Weights of a small audio frame classifier.
Model: 1.36M parameters, mfcc input, arch convnext, norm layernorm, activation gelu, layers 10, width 128.
Training: muon at rate 0.0022, 22800 steps, batches of 256.
Data: trained on synthesized solo parts of chorales (CocoChorales), 149.4 epochs.
Rows from block 7 of a small audio frame classifier, named by matrix and row number. Rows with one number belong to one neuron. Each number is 50 + 12 x the weight over its row's rms, rounded and kept within 0 to 99. All counts start at 0.
After each neuron's rows are labels from the 100 clips, of 14848, where the neuron reaches its highest value: "top examples" is what is common among them. Only what is clearly more common there than usual is listed. The data: synthesized solo parts of chorales (CocoChorales). In brackets: how many of the 100.
# fc1: MLP up (model.blocks.7.mlp.fc1.weight, 512x128), inputs 0-127
# fc2: MLP down (model.blocks.7.mlp.fc2.weight, 128x512, transposed), outputs 0-127

fc1.88:38 58 28 56 73 77 54 38 57 59 62 49 67 56 52 56 46 44 31 29 47 66 29 49 41 55 31 51 68 23 48 69 40 71 57 47 57 72 42 56 43 66 45 49 52 34 53 43 52 50 36 56 34 40 43 45 26 54 52 54 39 39 44 58 55 32 59 46 57 39 62 52 39 58 48 70 58 51 47 62 44 49 40 53 46 42 58 45 53 70 43 57 50 57 50 41 52 58 35 37 63 46 52 05 51 49 64 44 41 39 41 39 45 42 48 44 73 71 39 42 44 49 39 72 33 47 50 25
fc2.88:40 52 64 59 46 70 59 41 34 59 42 58 32 46 37 49 89 32 54 43 52 61 60 30 46 70 47 53 54 38 58 40 64 35 58 38 61 61 51 37 59 53 34 54 43 43 50 40 55 70 46 43 41 41 55 36 35 55 35 28 31 60 52 34 55 56 41 40 66 44 51 37 38 52 33 28 64 63 31 28 41 61 66 38 46 40 62 63 56 56 58 58 46 64 52 64 48 55 59 54 18 45 57 68 58 49 23 38 51 49 51 44 55 40 57 60 56 39 48 64 48 51 51 51 63 55 29 76
top examples: note D#5 (46); note C5 (42); violin (33); note A#4 (31)

fc1.282:63 53 57 49 45 65 26 68 60 42 53 57 58 40 56 68 47 40 47 65 55 62 42 59 47 62 36 56 61 63 54 20 52 42 64 51 59 54 56 76 32 41 46 42 40 60 28 46 46 51 45 43 48 64 51 16 53 59 42 41 68 51 47 50 43 66 40 49 64 40 69 56 60 61 47 43 54 49 57 57 29 50 63 41 49 64 53 40 65 52 41 89 70 50 63 46 55 41 54 58 25 27 60 60 41 50 45 71 32 49 46 73 54 63 41 60 64 59 45 69 39 50 49 42 40 54 28 59
fc2.282:44 61 47 33 54 44 26 39 62 50 39 39 48 63 43 64 55 52 58 48 50 63 61 49 51 73 52 55 54 72 43 29 31 66 50 46 51 36 40 55 56 59 54 38 25 44 86 52 60 54 53 46 49 47 52 20 50 43 58 71 49 61 48 47 58 62 74 51 54 58 35 55 75 55 46 39 34 38 61 86 27 59 65 44 63 49 36 52 42 48 46 60 63 53 45 50 64 40 65 57 35 34 58 33 35 37 53 45 61 48 49 60 40 59 57 61 54 41 48 38 50 29 63 46 28 60 69 59
top examples: note F4 (53); note G4 (37); viola (31)

fc1.21:45 61 34 48 48 45 67 51 49 55 48 43 61 43 57 44 48 45 65 20 54 50 48 54 40 41 35 41 63 43 38 50 53 60 45 42 38 32 58 53 51 41 48 50 35 52 41 80 52 59 24 50 57 51 35 24 48 61 25 31 61 64 27 24 39 38 51 55 41 40 50 43 36 50 65 53 43 85 41 43 47 53 55 50 48 37 45 44 59 55 47 11 38 50 39 80 45 48 82 47 69 49 44 46 43 55 44 52 54 54 67 39 43 54 52 67 76 48 41 55 56 57 50 53 38 55 46 38
fc2.21:42 42 54 53 46 49 34 43 36 44 59 35 47 56 40 61 59 67 52 57 60 76 56 50 53 69 52 49 64 71 58 53 68 78 47 30 45 47 55 52 54 52 55 62 57 55 67 43 53 48 60 31 56 62 43 58 64 39 35 86 49 69 56 47 21 22 51 56 44 55 73 69 54 34 28 65 38 59 49 58 49 63 75 56 40 56 41 50 22 53 34 38 47 42 46 59 58 51 41 58 68 48 32 50 61 55 55 44 43 48 57 70 46 47 64 61 69 48 48 46 37 73 51 64 45 57 60 47
top examples: note G4 (99); note A4 (36); viola (29); note F4 (29)

fc1.393:59 54 57 25 52 28 30 50 49 55 59 46 71 42 39 47 61 52 53 36 23 57 42 39 56 47 53 47 42 55 26 36 43 67 50 72 40 57 37 49 68 41 31 62 38 58 24 48 38 60 64 56 60 43 48 50 58 42 45 26 53 38 58 24 32 44 56 53 23 62 34 39 47 60 53 65 78 55 68 59 58 71 48 58 50 56 49 49 59 42 44 55 27 49 40 50 59 51 36 42 54 58 37 48 54 58 43 54 24 51 54 74 71 44 55 53 62 57 70 43 34 49 39 45 44 38 63 60
fc2.393:54 47 70 38 34 31 29 44 46 57 71 39 43 34 46 32 45 41 67 52 54 43 56 41 48 40 44 52 59 32 68 51 53 40 48 40 43 50 58 49 34 42 39 38 29 50 19 63 59 66 54 63 59 54 51 73 38 46 48 71 47 49 44 56 60 51 49 49 51 43 49 50 31 50 62 47 40 49 57 57 54 63 51 59 59 68 40 70 56 48 23 33 52 44 47 46 28 71 57 49 66 39 49 49 29 41 57 59 40 54 39 39 36 49 35 86 35 63 63 46 58 41 62 40 20 34 52 66
top examples: note D#4 (29); tuba (28)

fc1.325:91 23 72 70 47 46 42 31 45 38 76 41 54 27 61 61 58 61 32 55 49 37 45 30 59 59 61 54 34 58 53 56 52 69 35 37 55 56 34 38 55 41 38 31 44 50 56 33 55 42 48 36 40 56 62 64 46 60 52 60 51 60 71 46 41 58 58 43 53 35 46 50 47 55 46 50 38 49 64 66 74 47 50 52 52 65 64 47 58 61 37 61 53 47 45 58 45 45 45 34 69 60 62 50 45 25 22 49 56 37 55 46 58 42 55 67 60 65 47 61 70 26 47 50 52 38 41 49
fc2.325:74 23 32 64 44 59 39 57 45 47 52 65 53 55 42 46 49 43 42 63 47 45 68 52 61 41 84 43 40 55 54 47 44 56 67 66 26 48 60 57 50 56 69 72 63 35 40 30 56 44 41 56 51 57 45 56 62 31 46 52 60 37 61 53 62 38 53 52 59 42 64 51 60 38 52 58 66 39 50 42 65 39 65 44 50 33 59 69 55 50 42 54 46 48 82 55 45 53 51 63 69 63 47 38 45 46 68 50 85 42 43 40 31 43 45 73 59 25 52 42 64 76 60 58 49 50 47 40
top examples: note D#5 (43); note A#4 (37); note G5 (35); note F5 (29)

fc1.316:62 26 60 68 53 57 05 50 67 47 67 26 25 58 49 50 51 66 18 41 45 43 38 47 61 60 62 43 30 61 51 38 51 49 46 54 36 51 34 63 45 46 31 51 75 45 57 56 30 61 41 57 39 64 58 32 44 36 60 45 48 56 30 47 36 58 48 53 46 53 68 51 51 47 57 44 43 48 48 53 63 47 54 48 45 58 57 32 49 67 41 43 41 40 52 57 56 48 53 35 58 50 36 58 68 49 53 51 61 35 41 46 40 55 45 37 63 31 60 56 15 35 50 48 45 39 43 75
fc2.316:58 62 55 79 87 31 59 61 36 45 55 38 67 65 56 65 50 44 28 52 47 31 46 45 70 57 55 45 49 88 54 34 31 72 57 59 59 45 60 55 48 48 51 57 59 80 54 48 62 58 48 74 50 50 38 58 62 45 60 75 42 53 39 48 39 44 57 60 46 48 48 41 52 49 65 54 49 36 31 57 51 52 47 31 48 34 39 53 45 41 48 57 57 48 60 52 35 51 60 59 40 42 64 42 60 60 51 51 49 94 58 41 47 55 39 51 57 51 62 39 58 62 44 38 52 61 58 33
top examples: note F4 (100); trombone (71); note D#4 (44)

fc1.457:87 68 41 40 51 54 67 33 55 36 43 60 73 35 56 44 49 34 47 52 33 48 40 47 27 38 38 66 46 50 60 29 52 57 47 42 59 51 52 51 42 62 32 48 22 43 46 47 48 42 59 36 41 68 56 51 48 50 43 52 52 40 45 62 48 57 41 46 60 19 40 52 56 45 48 39 74 33 47 53 58 32 59 60 53 28 32 58 62 56 41 88 33 31 42 51 43 49 40 38 65 64 45 67 39 47 34 64 53 40 42 54 54 28 38 52 54 54 42 60 73 47 47 50 53 46 44 65
fc2.457:47 35 50 57 50 74 62 55 37 35 56 84 36 37 31 54 65 65 42 59 73 53 43 66 70 65 67 42 73 53 61 55 58 77 46 53 32 45 61 43 61 44 68 43 69 28 65 52 38 65 57 51 52 54 47 59 57 31 50 45 51 56 52 43 72 43 44 53 61 61 53 67 55 49 61 48 51 44 44 39 54 46 59 48 62 46 47 70 55 33 50 55 51 55 54 38 94 55 56 58 64 55 35 55 55 44 55 58 65 57 54 49 59 61 58 73 54 54 30 42 51 56 62 61 53 60 57 75
top examples: note C#3 (98); note G#3 (51); bassoon (42)

fc1.438:67 57 40 61 33 33 45 40 61 65 35 42 58 54 44 57 44 32 62 58 56 52 42 57 51 68 46 34 57 48 52 44 32 65 37 52 46 62 32 72 60 45 34 52 45 56 43 36 57 52 44 56 65 50 43 46 65 36 53 42 48 47 73 66 46 46 65 53 38 38 52 54 56 62 55 47 40 59 49 44 44 48 26 66 40 40 57 46 50 07 71 47 49 58 51 74 50 66 58 30 61 53 44 78 39 44 47 76 49 63 37 31 46 38 45 47 51 57 53 45 49 58 08 51 40 63 34 45
fc2.438:48 54 47 52 66 37 61 58 53 42 52 47 47 46 44 45 44 53 47 68 45 42 34 34 65 63 54 78 44 40 58 46 41 42 24 53 50 40 48 48 42 43 65 55 52 76 61 40 45 28 46 43 66 50 36 55 56 55 48 42 47 44 44 62 17 51 68 61 78 52 50 28 50 55 49 40 45 51 46 45 50 40 69 26 44 17 37 52 67 28 51 39 57 24 54 17 47 52 31 57 51 59 46 32 54 38 54 39 60 36 31 38 36 39 44 42 54 59 38 40 55 39 56 57 45 27 63 53
top examples: note C#4 (36); note D4 (33)

fc1.472:38 23 52 44 42 32 42 60 48 71 47 62 50 37 49 49 32 51 36 27 38 63 54 55 34 43 39 41 49 52 72 59 36 43 38 47 59 63 54 46 63 61 42 45 46 64 73 41 44 58 58 15 44 19 45 45 62 58 49 54 62 42 30 43 61 59 47 53 40 52 49 19 54 28 56 58 49 55 35 62 48 62 67 56 42 62 50 64 56 68 44 60 56 60 46 36 46 44 45 35 62 69 39 61 61 57 40 50 21 48 51 48 48 35 53 56 60 65 34 39 31 52 41 31 32 55 46 60
fc2.472:46 53 45 38 38 45 59 43 39 63 41 58 35 58 75 55 32 43 60 48 53 52 61 41 76 70 68 29 52 64 59 34 58 44 50 49 31 41 37 37 58 52 53 54 54 57 40 43 52 51 48 45 50 64 37 46 66 53 51 41 41 70 41 58 45 51 56 46 59 43 63 50 38 56 63 46 23 39 45 55 58 35 73 50 53 54 53 54 35 29 61 60 70 59 52 76 42 85 49 37 62 49 61 53 58 71 55 59 83 65 53 42 48 77 47 52 61 75 45 43 46 48 62 49 34 31 43 34
top examples: note A4 (28)

fc1.219:70 74 43 50 32 43 52 47 60 36 66 38 46 47 33 48 58 56 41 28 42 52 52 53 61 59 56 55 34 52 47 62 46 58 45 51 21 59 54 47 43 55 51 44 59 48 56 39 36 68 29 69 60 61 52 25 49 37 52 62 60 81 55 43 43 48 58 40 45 68 67 53 39 46 48 37 49 44 45 62 39 29 59 45 29 41 50 52 33 57 35 53 32 46 48 42 58 34 29 26 38 48 58 40 76 48 48 49 43 61 39 56 54 40 69 44 68 39 57 40 54 28 65 55 48 42 83 67
fc2.219:54 69 53 52 36 29 42 59 16 46 63 48 49 33 32 39 60 50 55 50 58 49 33 59 44 84 66 43 54 66 41 58 42 48 38 39 45 53 78 59 37 46 41 86 53 57 23 51 55 63 45 50 46 41 48 52 64 65 32 74 45 67 50 63 38 40 52 58 49 59 52 49 54 74 64 56 46 69 44 62 44 66 54 46 47 57 30 60 57 51 73 55 27 47 60 36 37 35 57 61 44 70 41 60 35 49 53 53 51 63 62 55 49 52 52 39 36 52 51 46 32 41 46 40 40 57 52 43
top examples: note F4 (49); note D#4 (35); viola (26)

fc1.311:28 26 40 54 36 26 49 71 64 51 58 63 50 45 37 44 50 67 51 67 46 64 44 47 47 59 41 58 47 55 34 64 44 34 47 52 56 28 52 76 29 42 60 43 51 47 47 40 60 54 40 41 44 34 56 24 48 55 72 45 32 51 26 32 44 40 40 60 52 67 57 52 54 56 41 46 19 39 58 41 58 80 49 54 27 64 59 36 25 24 53 68 38 57 47 45 49 44 40 62 67 55 54 46 47 76 43 50 44 53 46 40 40 35 56 38 59 45 59 40 55 55 56 57 51 39 52 51
fc2.311:44 45 48 48 61 34 47 39 68 54 55 55 58 54 46 52 47 43 54 48 75 63 60 47 54 54 50 30 53 64 52 68 56 73 43 37 51 35 60 42 32 48 55 58 58 56 52 46 65 41 48 80 65 53 46 23 63 36 60 36 59 39 37 57 46 68 48 58 47 51 60 62 56 53 47 52 62 42 35 58 43 27 52 56 63 71 51 49 80 51 66 61 37 75 37 64 49 52 53 55 78 32 54 30 40 59 49 62 79 59 64 32 35 39 54 56 42 49 41 53 50 56 64 61 73 64 69 38
top examples: note C#4 (94); trombone (46); note D#4 (32); note B3 (30)

fc1.361:46 39 46 41 57 53 69 40 54 45 42 49 54 54 42 47 65 44 33 55 46 48 68 52 67 48 42 37 50 64 47 34 59 56 35 33 49 71 50 37 58 23 61 70 48 52 46 51 39 55 64 65 53 53 34 17 56 47 46 43 45 19 33 38 56 63 33 46 64 44 56 51 63 53 58 43 66 68 36 39 66 70 35 59 44 54 57 56 68 39 36 67 59 62 63 54 46 35 70 48 51 62 35 45 40 30 42 56 56 72 35 41 60 60 70 43 59 59 63 47 68 57 66 24 51 59 58 34
fc2.361:43 43 43 50 66 63 58 39 45 40 54 60 62 66 56 29 57 53 44 40 46 57 36 48 35 48 53 51 40 64 32 40 60 34 37 59 40 41 60 58 55 44 41 32 57 61 52 51 55 61 60 32 34 46 52 29 54 52 60 46 46 61 27 56 36 56 23 65 51 48 58 56 54 60 39 41 37 45 37 63 72 25 51 49 58 46 29 35 34 49 39 67 42 42 28 52 40 40 44 61 53 78 49 47 25 26 53 64 65 67 35 42 47 30 35 57 66 39 50 59 33 48 32 40 56 39 24 44
top examples: note A4 (88); note B4 (41); oboe (34)

fc1.351:59 46 50 41 40 47 60 30 40 53 67 47 61 45 49 34 52 53 56 69 42 45 45 53 38 60 56 71 50 47 61 37 42 31 52 41 58 38 45 37 62 44 39 41 47 64 34 44 16 48 42 40 64 59 43 54 29 60 42 20 49 36 29 44 37 49 63 34 51 48 71 62 45 65 34 52 43 62 58 37 63 54 56 48 44 37 54 61 38 37 22 49 68 28 51 46 62 50 42 53 40 47 57 42 62 56 42 55 56 71 47 44 15 41 63 50 45 32 27 57 33 47 54 43 57 19 55 43
fc2.351:81 50 62 52 42 47 43 73 55 73 43 53 65 47 45 54 52 51 47 43 82 40 58 56 50 53 55 48 47 49 82 49 52 65 57 53 60 32 58 43 49 43 76 54 72 47 66 38 25 67 59 49 61 48 74 42 49 38 54 61 60 49 69 38 49 42 64 47 32 37 23 58 63 46 31 48 50 42 59 47 62 65 42 52 37 48 52 49 59 51 53 38 52 45 44 71 29 25 57 38 42 53 47 43 57 54 48 61 46 46 73 46 43 56 69 47 42 42 64 41 47 69 49 79 41 71 41 56
top examples: note D#4 (42); trombone (25)

fc1.286:54 47 62 41 73 66 63 52 61 49 48 41 53 40 59 68 51 84 40 38 49 52 56 71 37 26 43 33 45 61 55 38 59 56 37 45 53 30 62 32 58 58 42 32 62 33 50 31 45 49 48 49 46 35 53 72 64 45 63 34 55 41 38 41 47 45 25 57 51 54 40 45 51 66 52 47 40 44 52 84 66 52 45 47 43 46 28 53 54 41 54 60 49 44 58 35 55 52 32 32 48 49 57 28 55 48 67 52 50 33 66 43 62 28 59 58 76 59 68 43 52 42 41 43 64 69 65 63
fc2.286:54 51 53 48 77 45 29 49 63 61 32 41 49 32 28 32 50 53 56 54 38 49 49 36 63 85 50 58 58 64 60 44 29 48 73 28 42 49 70 53 64 56 58 45 61 34 55 60 59 48 46 42 45 25 49 58 51 49 48 44 51 38 50 54 32 39 54 66 32 49 58 41 53 43 74 55 38 39 47 72 45 57 60 33 36 57 23 40 81 39 52 49 42 48 40 54 48 41 30 57 51 56 29 55 59 56 58 52 84 44 51 59 51 68 41 51 57 35 39 51 53 39 46 41 29 50 52 40
top examples: note C#4 (97); tuba (35); note D4 (35); note B3 (29)

fc1.278:40 54 40 64 53 48 65 42 39 60 44 44 38 40 26 60 40 77 78 60 75 41 65 67 45 32 62 76 45 60 66 52 44 68 41 61 53 18 46 49 49 27 41 36 51 52 57 42 51 35 56 36 46 41 42 57 31 53 55 42 58 42 44 31 49 41 31 46 42 36 51 44 61 48 57 63 41 58 67 40 46 79 48 67 52 49 47 54 70 38 46 43 46 44 42 50 44 47 35 50 47 72 68 43 38 47 43 59 59 37 43 36 60 72 63 70 50 45 59 46 64 33 55 66 43 38 35 52
fc2.278:38 52 47 47 52 57 70 46 21 58 44 57 57 51 72 61 52 39 43 36 68 42 54 52 41 29 30 35 31 67 36 38 39 46 37 40 48 25 36 52 41 29 57 61 67 49 44 53 43 41 45 39 42 55 58 66 52 44 52 29 31 54 48 49 56 45 42 61 38 41 28 27 52 51 42 64 48 49 62 52 34 37 49 48 58 48 53 40 24 62 44 55 39 32 55 44 48 42 65 55 52 64 50 58 32 24 53 38 60 63 54 43 51 84 36 37 54 44 83 44 48 52 45 64 46 56 69 61
top examples: note C#4 (40); note A#4 (36); horn (32)

fc1.54:70 24 52 45 49 61 49 59 40 56 59 53 60 35 60 28 50 61 56 49 57 53 82 66 58 33 65 41 43 58 73 60 31 48 71 49 38 51 67 33 22 64 20 60 35 55 58 71 49 52 63 58 53 62 48 46 33 47 54 60 63 46 57 25 60 51 59 39 71 49 41 62 52 51 66 59 46 42 61 35 31 47 46 63 53 74 57 54 56 45 45 33 64 46 34 42 48 40 55 46 52 36 43 54 62 32 53 58 58 60 62 53 47 36 47 43 51 45 63 48 64 65 27 28 56 59 50 51
fc2.54:65 36 39 50 47 21 43 53 54 54 61 33 65 69 57 32 40 41 41 73 59 65 48 61 58 35 39 53 59 61 38 52 22 53 41 48 33 78 28 56 44 67 69 51 26 61 45 56 84 31 59 60 41 50 48 38 39 51 57 38 47 72 51 48 56 59 42 29 61 58 63 49 48 40 48 35 51 58 57 32 43 54 48 37 51 51 46 45 53 49 39 43 59 56 40 28 47 68 45 50 44 41 39 59 69 43 64 35 66 40 62 55 54 43 46 41 51 48 45 60 50 47 63 13 44 47 50 40
top examples: note F4 (51); clarinet (36)

fc1.215:30 47 68 39 51 41 44 63 47 45 42 49 46 76 44 44 41 60 48 47 50 47 47 61 45 28 57 53 56 44 51 45 61 51 48 35 43 67 54 65 62 60 44 58 53 37 48 16 44 48 45 45 48 52 56 53 62 53 56 56 47 41 37 44 50 25 44 44 47 59 54 40 56 41 52 53 46 49 61 52 86 43 45 33 46 13 46 60 47 32 59 51 51 69 45 68 46 49 26 60 43 52 70 35 62 39 50 36 49 65 54 78 59 39 50 39 32 46 48 20 22 44 48 42 57 59 46 84
fc2.215:42 57 33 67 41 74 43 46 78 53 45 50 71 47 51 41 49 62 54 44 48 65 51 59 51 35 36 65 89 77 46 39 43 66 52 59 39 61 56 41 42 48 68 52 60 35 31 60 54 42 30 55 52 54 54 58 68 41 78 53 59 44 54 43 30 47 58 66 57 54 56 53 43 47 70 66 44 39 42 74 29 48 58 46 57 53 41 36 63 57 54 75 63 52 50 40 58 44 53 53 68 45 58 49 47 42 50 60 71 60 41 66 59 78 33 52 59 48 55 61 59 62 42 66 62 41 53 67
top examples: note C#4 (100); viola (38); tuba (37)

fc1.488:50 50 31 53 45 60 50 65 56 38 63 49 60 58 76 51 72 32 53 55 48 47 51 79 47 63 45 39 53 58 62 36 50 57 40 56 37 33 58 57 61 62 39 41 44 41 42 50 56 35 50 45 48 40 48 54 39 40 60 55 38 39 66 38 73 14 47 36 67 36 61 27 30 42 34 41 68 46 50 40 62 61 49 32 62 55 53 59 51 50 32 55 19 59 47 63 35 41 57 25 53 51 63 36 61 73 44 35 62 40 45 71 47 47 39 54 51 42 46 58 51 34 62 51 45 54 32 68
fc2.488:51 56 40 55 53 44 39 64 66 47 26 45 52 52 45 36 57 55 53 51 55 40 09 37 28 44 51 58 48 41 52 45 41 36 56 58 52 82 41 43 49 65 66 52 42 44 40 32 86 48 58 58 37 35 51 53 43 56 65 47 48 41 67 16 53 56 44 45 40 62 53 76 43 47 40 50 46 61 40 56 48 46 70 39 48 54 44 54 52 60 34 56 40 49 55 40 49 61 56 65 21 67 61 48 58 56 50 46 60 43 52 39 57 43 62 67 38 36 62 83 52 41 47 42 60 69 66 38
top examples: note D#5 (30)

fc1.188:74 35 52 55 54 55 86 53 38 50 53 76 71 46 50 54 55 71 47 63 60 56 59 57 49 46 29 73 42 56 32 53 93 47 49 49 51 48 55 52 55 62 34 39 56 47 47 38 49 45 43 55 46 43 39 66 59 65 45 50 35 62 58 54 60 53 43 51 39 44 49 62 64 52 59 63 39 64 67 68 51 61 31 30 49 40 50 56 54 41 57 81 54 63 55 57 32 47 51 63 44 50 42 49 63 51 49 53 51 30 68 53 46 68 33 49 64 58 41 40 43 84 57 45 48 64 40 57
fc2.188:68 36 55 53 39 70 65 53 62 40 53 63 60 64 56 50 52 43 29 60 66 62 42 45 59 61 82 35 38 64 64 52 54 67 52 54 47 62 63 61 60 50 67 65 59 43 50 54 51 54 62 53 51 49 57 75 41 36 63 74 68 58 65 30 65 46 49 65 39 36 59 57 51 47 56 49 60 27 38 48 50 56 54 43 63 57 48 55 56 28 45 67 65 58 44 44 47 62 53 52 64 50 32 54 45 66 46 38 62 61 61 62 53 63 57 65 72 40 56 54 39 29 37 55 39 41 94 49
top examples: note C#3 (86); note G#3 (58); bassoon (52)

fc1.468:55 34 63 39 40 50 57 74 57 47 66 34 58 60 61 46 61 49 70 61 47 48 44 51 65 45 67 59 54 62 27 60 44 60 67 52 56 34 52 53 52 67 37 76 38 53 51 53 63 37 53 59 47 52 39 41 35 49 08 59 48 68 67 45 29 47 55 65 45 46 45 65 48 53 47 69 48 46 47 41 58 67 47 54 57 29 67 39 66 61 36 72 17 31 51 51 60 43 46 57 67 43 45 60 43 62 35 53 49 48 75 41 55 43 28 65 52 58 41 48 61 44 29 43 43 46 47 41
fc2.468:71 35 58 43 19 36 35 53 53 62 28 47 45 39 41 57 43 71 41 57 59 63 59 51 47 51 47 56 63 44 63 41 40 74 45 30 44 53 57 59 42 61 69 42 42 47 79 55 47 42 56 42 56 46 46 41 41 53 28 66 61 56 43 61 66 33 43 62 47 32 74 44 50 25 46 22 49 41 37 47 56 43 52 60 53 58 36 45 57 48 31 40 53 43 25 52 45 57 49 52 83 58 47 56 53 50 60 49 40 45 69 53 53 41 49 58 45 43 31 61 39 62 54 26 44 23 38 60
top examples: note G4 (96); note A4 (45); oboe (35); note B4 (31)

fc1.50:39 60 31 55 35 55 41 49 45 34 43 41 45 65 65 49 43 35 53 27 57 53 58 65 52 67 47 41 21 69 38 59 43 50 60 48 62 35 45 41 70 48 50 53 48 52 21 40 32 37 41 50 53 62 42 41 56 47 31 39 56 40 60 35 65 50 41 49 68 45 57 32 60 35 34 66 69 61 61 43 79 44 42 68 40 37 43 64 35 30 34 69 68 35 36 62 35 61 66 32 42 62 49 49 45 54 55 47 67 65 53 65 51 55 47 55 56 35 42 54 42 57 65 44 59 56 30 41
fc2.50:36 53 72 59 40 45 41 40 55 67 63 66 48 54 74 62 50 58 61 63 67 55 55 60 50 63 44 55 57 61 52 54 47 63 55 56 36 65 48 52 28 41 54 17 75 41 71 43 59 78 54 39 39 29 43 37 49 55 46 63 50 44 53 26 59 37 45 45 55 55 51 43 57 38 64 38 46 60 53 69 59 63 61 41 54 47 33 54 58 65 45 70 43 49 42 43 49 48 39 48 23 80 57 61 30 53 43 47 64 61 50 46 62 76 56 76 42 55 54 61 72 39 59 46 64 50 63 44
top examples: note C#4 (41); note D#4 (29); trombone (26); note B3 (25)

fc1.32:45 64 42 51 45 34 27 40 34 46 66 68 46 32 51 40 44 39 26 41 64 71 35 44 61 59 71 59 53 35 73 67 41 38 43 49 67 53 47 38 57 37 46 59 50 55 27 36 57 58 59 58 47 39 54 70 54 57 23 45 57 61 55 45 49 65 64 28 46 44 48 50 40 50 58 34 31 38 48 38 47 67 35 39 45 33 54 45 46 44 44 31 58 46 41 36 46 69 53 62 56 36 21 28 37 54 66 56 61 50 55 39 60 50 42 65 84 47 46 33 57 44 57 42 52 46 50 39
fc2.32:46 30 62 44 54 47 51 47 70 41 65 81 62 27 55 36 60 45 49 67 35 36 57 49 57 49 63 47 67 61 56 45 32 64 66 76 55 63 52 53 65 43 68 39 57 60 64 47 30 49 70 54 52 43 68 55 53 62 38 54 40 52 67 53 53 61 55 57 39 62 53 35 50 43 31 62 43 56 30 33 65 56 42 44 47 78 38 46 48 62 36 40 70 43 35 51 52 31 39 35 22 71 58 61 65 51 50 53 69 64 39 38 62 66 56 73 54 51 46 48 56 47 51 63 45 53 46 47
top examples: note G#4 (99); note A#4 (40); horn (35); note F#4 (30)

fc1.448:32 67 81 40 44 55 73 73 41 42 62 26 47 83 42 56 58 54 49 39 49 62 51 57 52 61 41 55 54 53 56 55 49 52 56 62 45 53 45 33 59 59 60 55 46 54 38 34 50 59 50 18 44 37 45 43 39 43 00 56 54 69 59 61 50 43 54 49 44 53 48 52 44 55 70 57 51 50 40 48 99 54 51 58 39 48 54 50 57 48 59 35 51 49 55 52 51 46 68 46 47 46 39 59 56 64 38 49 43 55 55 55 44 55 62 62 24 45 48 53 38 43 54 47 53 42 62 46
fc2.448:43 54 51 71 44 78 59 58 44 39 54 76 70 64 45 72 60 47 69 45 55 63 55 66 52 70 54 46 49 58 46 54 55 82 69 51 47 42 59 64 55 36 65 59 68 27 50 60 46 40 55 37 46 51 41 55 66 46 36 55 40 55 54 57 35 46 59 59 44 33 41 65 62 58 50 60 38 26 29 58 37 52 73 33 53 54 50 46 41 45 49 52 58 52 33 49 74 47 49 57 83 59 41 48 46 48 46 53 50 47 49 54 36 33 43 69 74 29 47 45 73 67 50 52 57 54 50 34
top examples: note D#4 (94); note D4 (30); viola (26)

fc1.107:48 05 34 43 49 45 34 56 63 55 47 25 40 57 53 55 40 59 45 54 49 60 59 43 33 47 61 58 52 51 46 37 17 54 50 54 32 39 50 48 44 53 42 47 43 49 60 91 60 53 50 64 40 44 59 17 45 43 46 43 43 35 25 39 39 66 41 49 43 43 50 55 50 53 47 30 49 49 50 53 29 33 45 43 52 47 56 46 46 60 53 64 45 35 41 51 52 43 63 66 48 58 57 41 72 51 54 53 46 50 64 75 49 76 48 60 63 41 48 33 16 60 47 43 42 60 50 48
fc2.107:46 51 42 69 30 59 60 57 19 49 55 64 51 70 50 59 64 55 45 32 49 59 70 59 54 36 52 50 43 58 42 43 40 79 53 68 45 48 59 50 45 56 79 63 73 54 42 53 42 44 50 58 52 67 53 58 73 34 61 53 54 46 61 54 46 30 46 55 60 35 67 70 51 51 48 81 44 52 47 79 57 55 70 46 58 46 54 79 49 47 52 62 65 49 57 64 34 52 75 56 55 51 46 48 43 53 67 64 59 45 55 53 43 51 38 66 72 35 58 50 31 62 33 60 44 62 41 45
top examples: note F4 (59); note D4 (57); viola (42); note D#4 (29)

fc1.262:41 48 34 60 66 42 31 61 75 47 57 28 59 53 65 52 61 50 42 46 54 25 32 69 43 46 33 54 49 32 29 49 28 48 57 34 56 47 62 25 55 47 57 60 66 47 54 50 65 49 40 43 53 38 32 45 36 33 56 39 64 39 76 65 18 44 58 41 61 43 47 58 65 61 41 41 51 31 44 46 62 52 57 51 50 47 63 24 44 55 42 45 64 38 59 58 43 64 54 57 46 47 32 52 64 28 32 43 64 44 54 47 63 48 49 33 55 46 66 54 22 48 39 56 50 35 40 45
fc2.262:35 46 64 41 47 38 56 37 45 60 47 46 47 51 54 54 51 49 21 57 57 62 57 64 64 34 51 45 61 52 47 38 55 50 53 52 26 50 41 53 70 52 54 52 43 59 41 57 67 56 51 60 73 52 50 51 48 60 46 27 44 47 44 54 63 61 61 43 60 28 38 52 45 58 45 37 27 41 36 68 44 38 61 56 53 45 67 50 30 30 75 53 63 24 49 38 61 45 50 74 49 46 31 46 54 58 80 47 62 49 27 41 53 43 29 49 73 46 77 46 50 47 58 41 58 21 22 50
top examples: note G#4 (40); note A#4 (31); note F4 (28)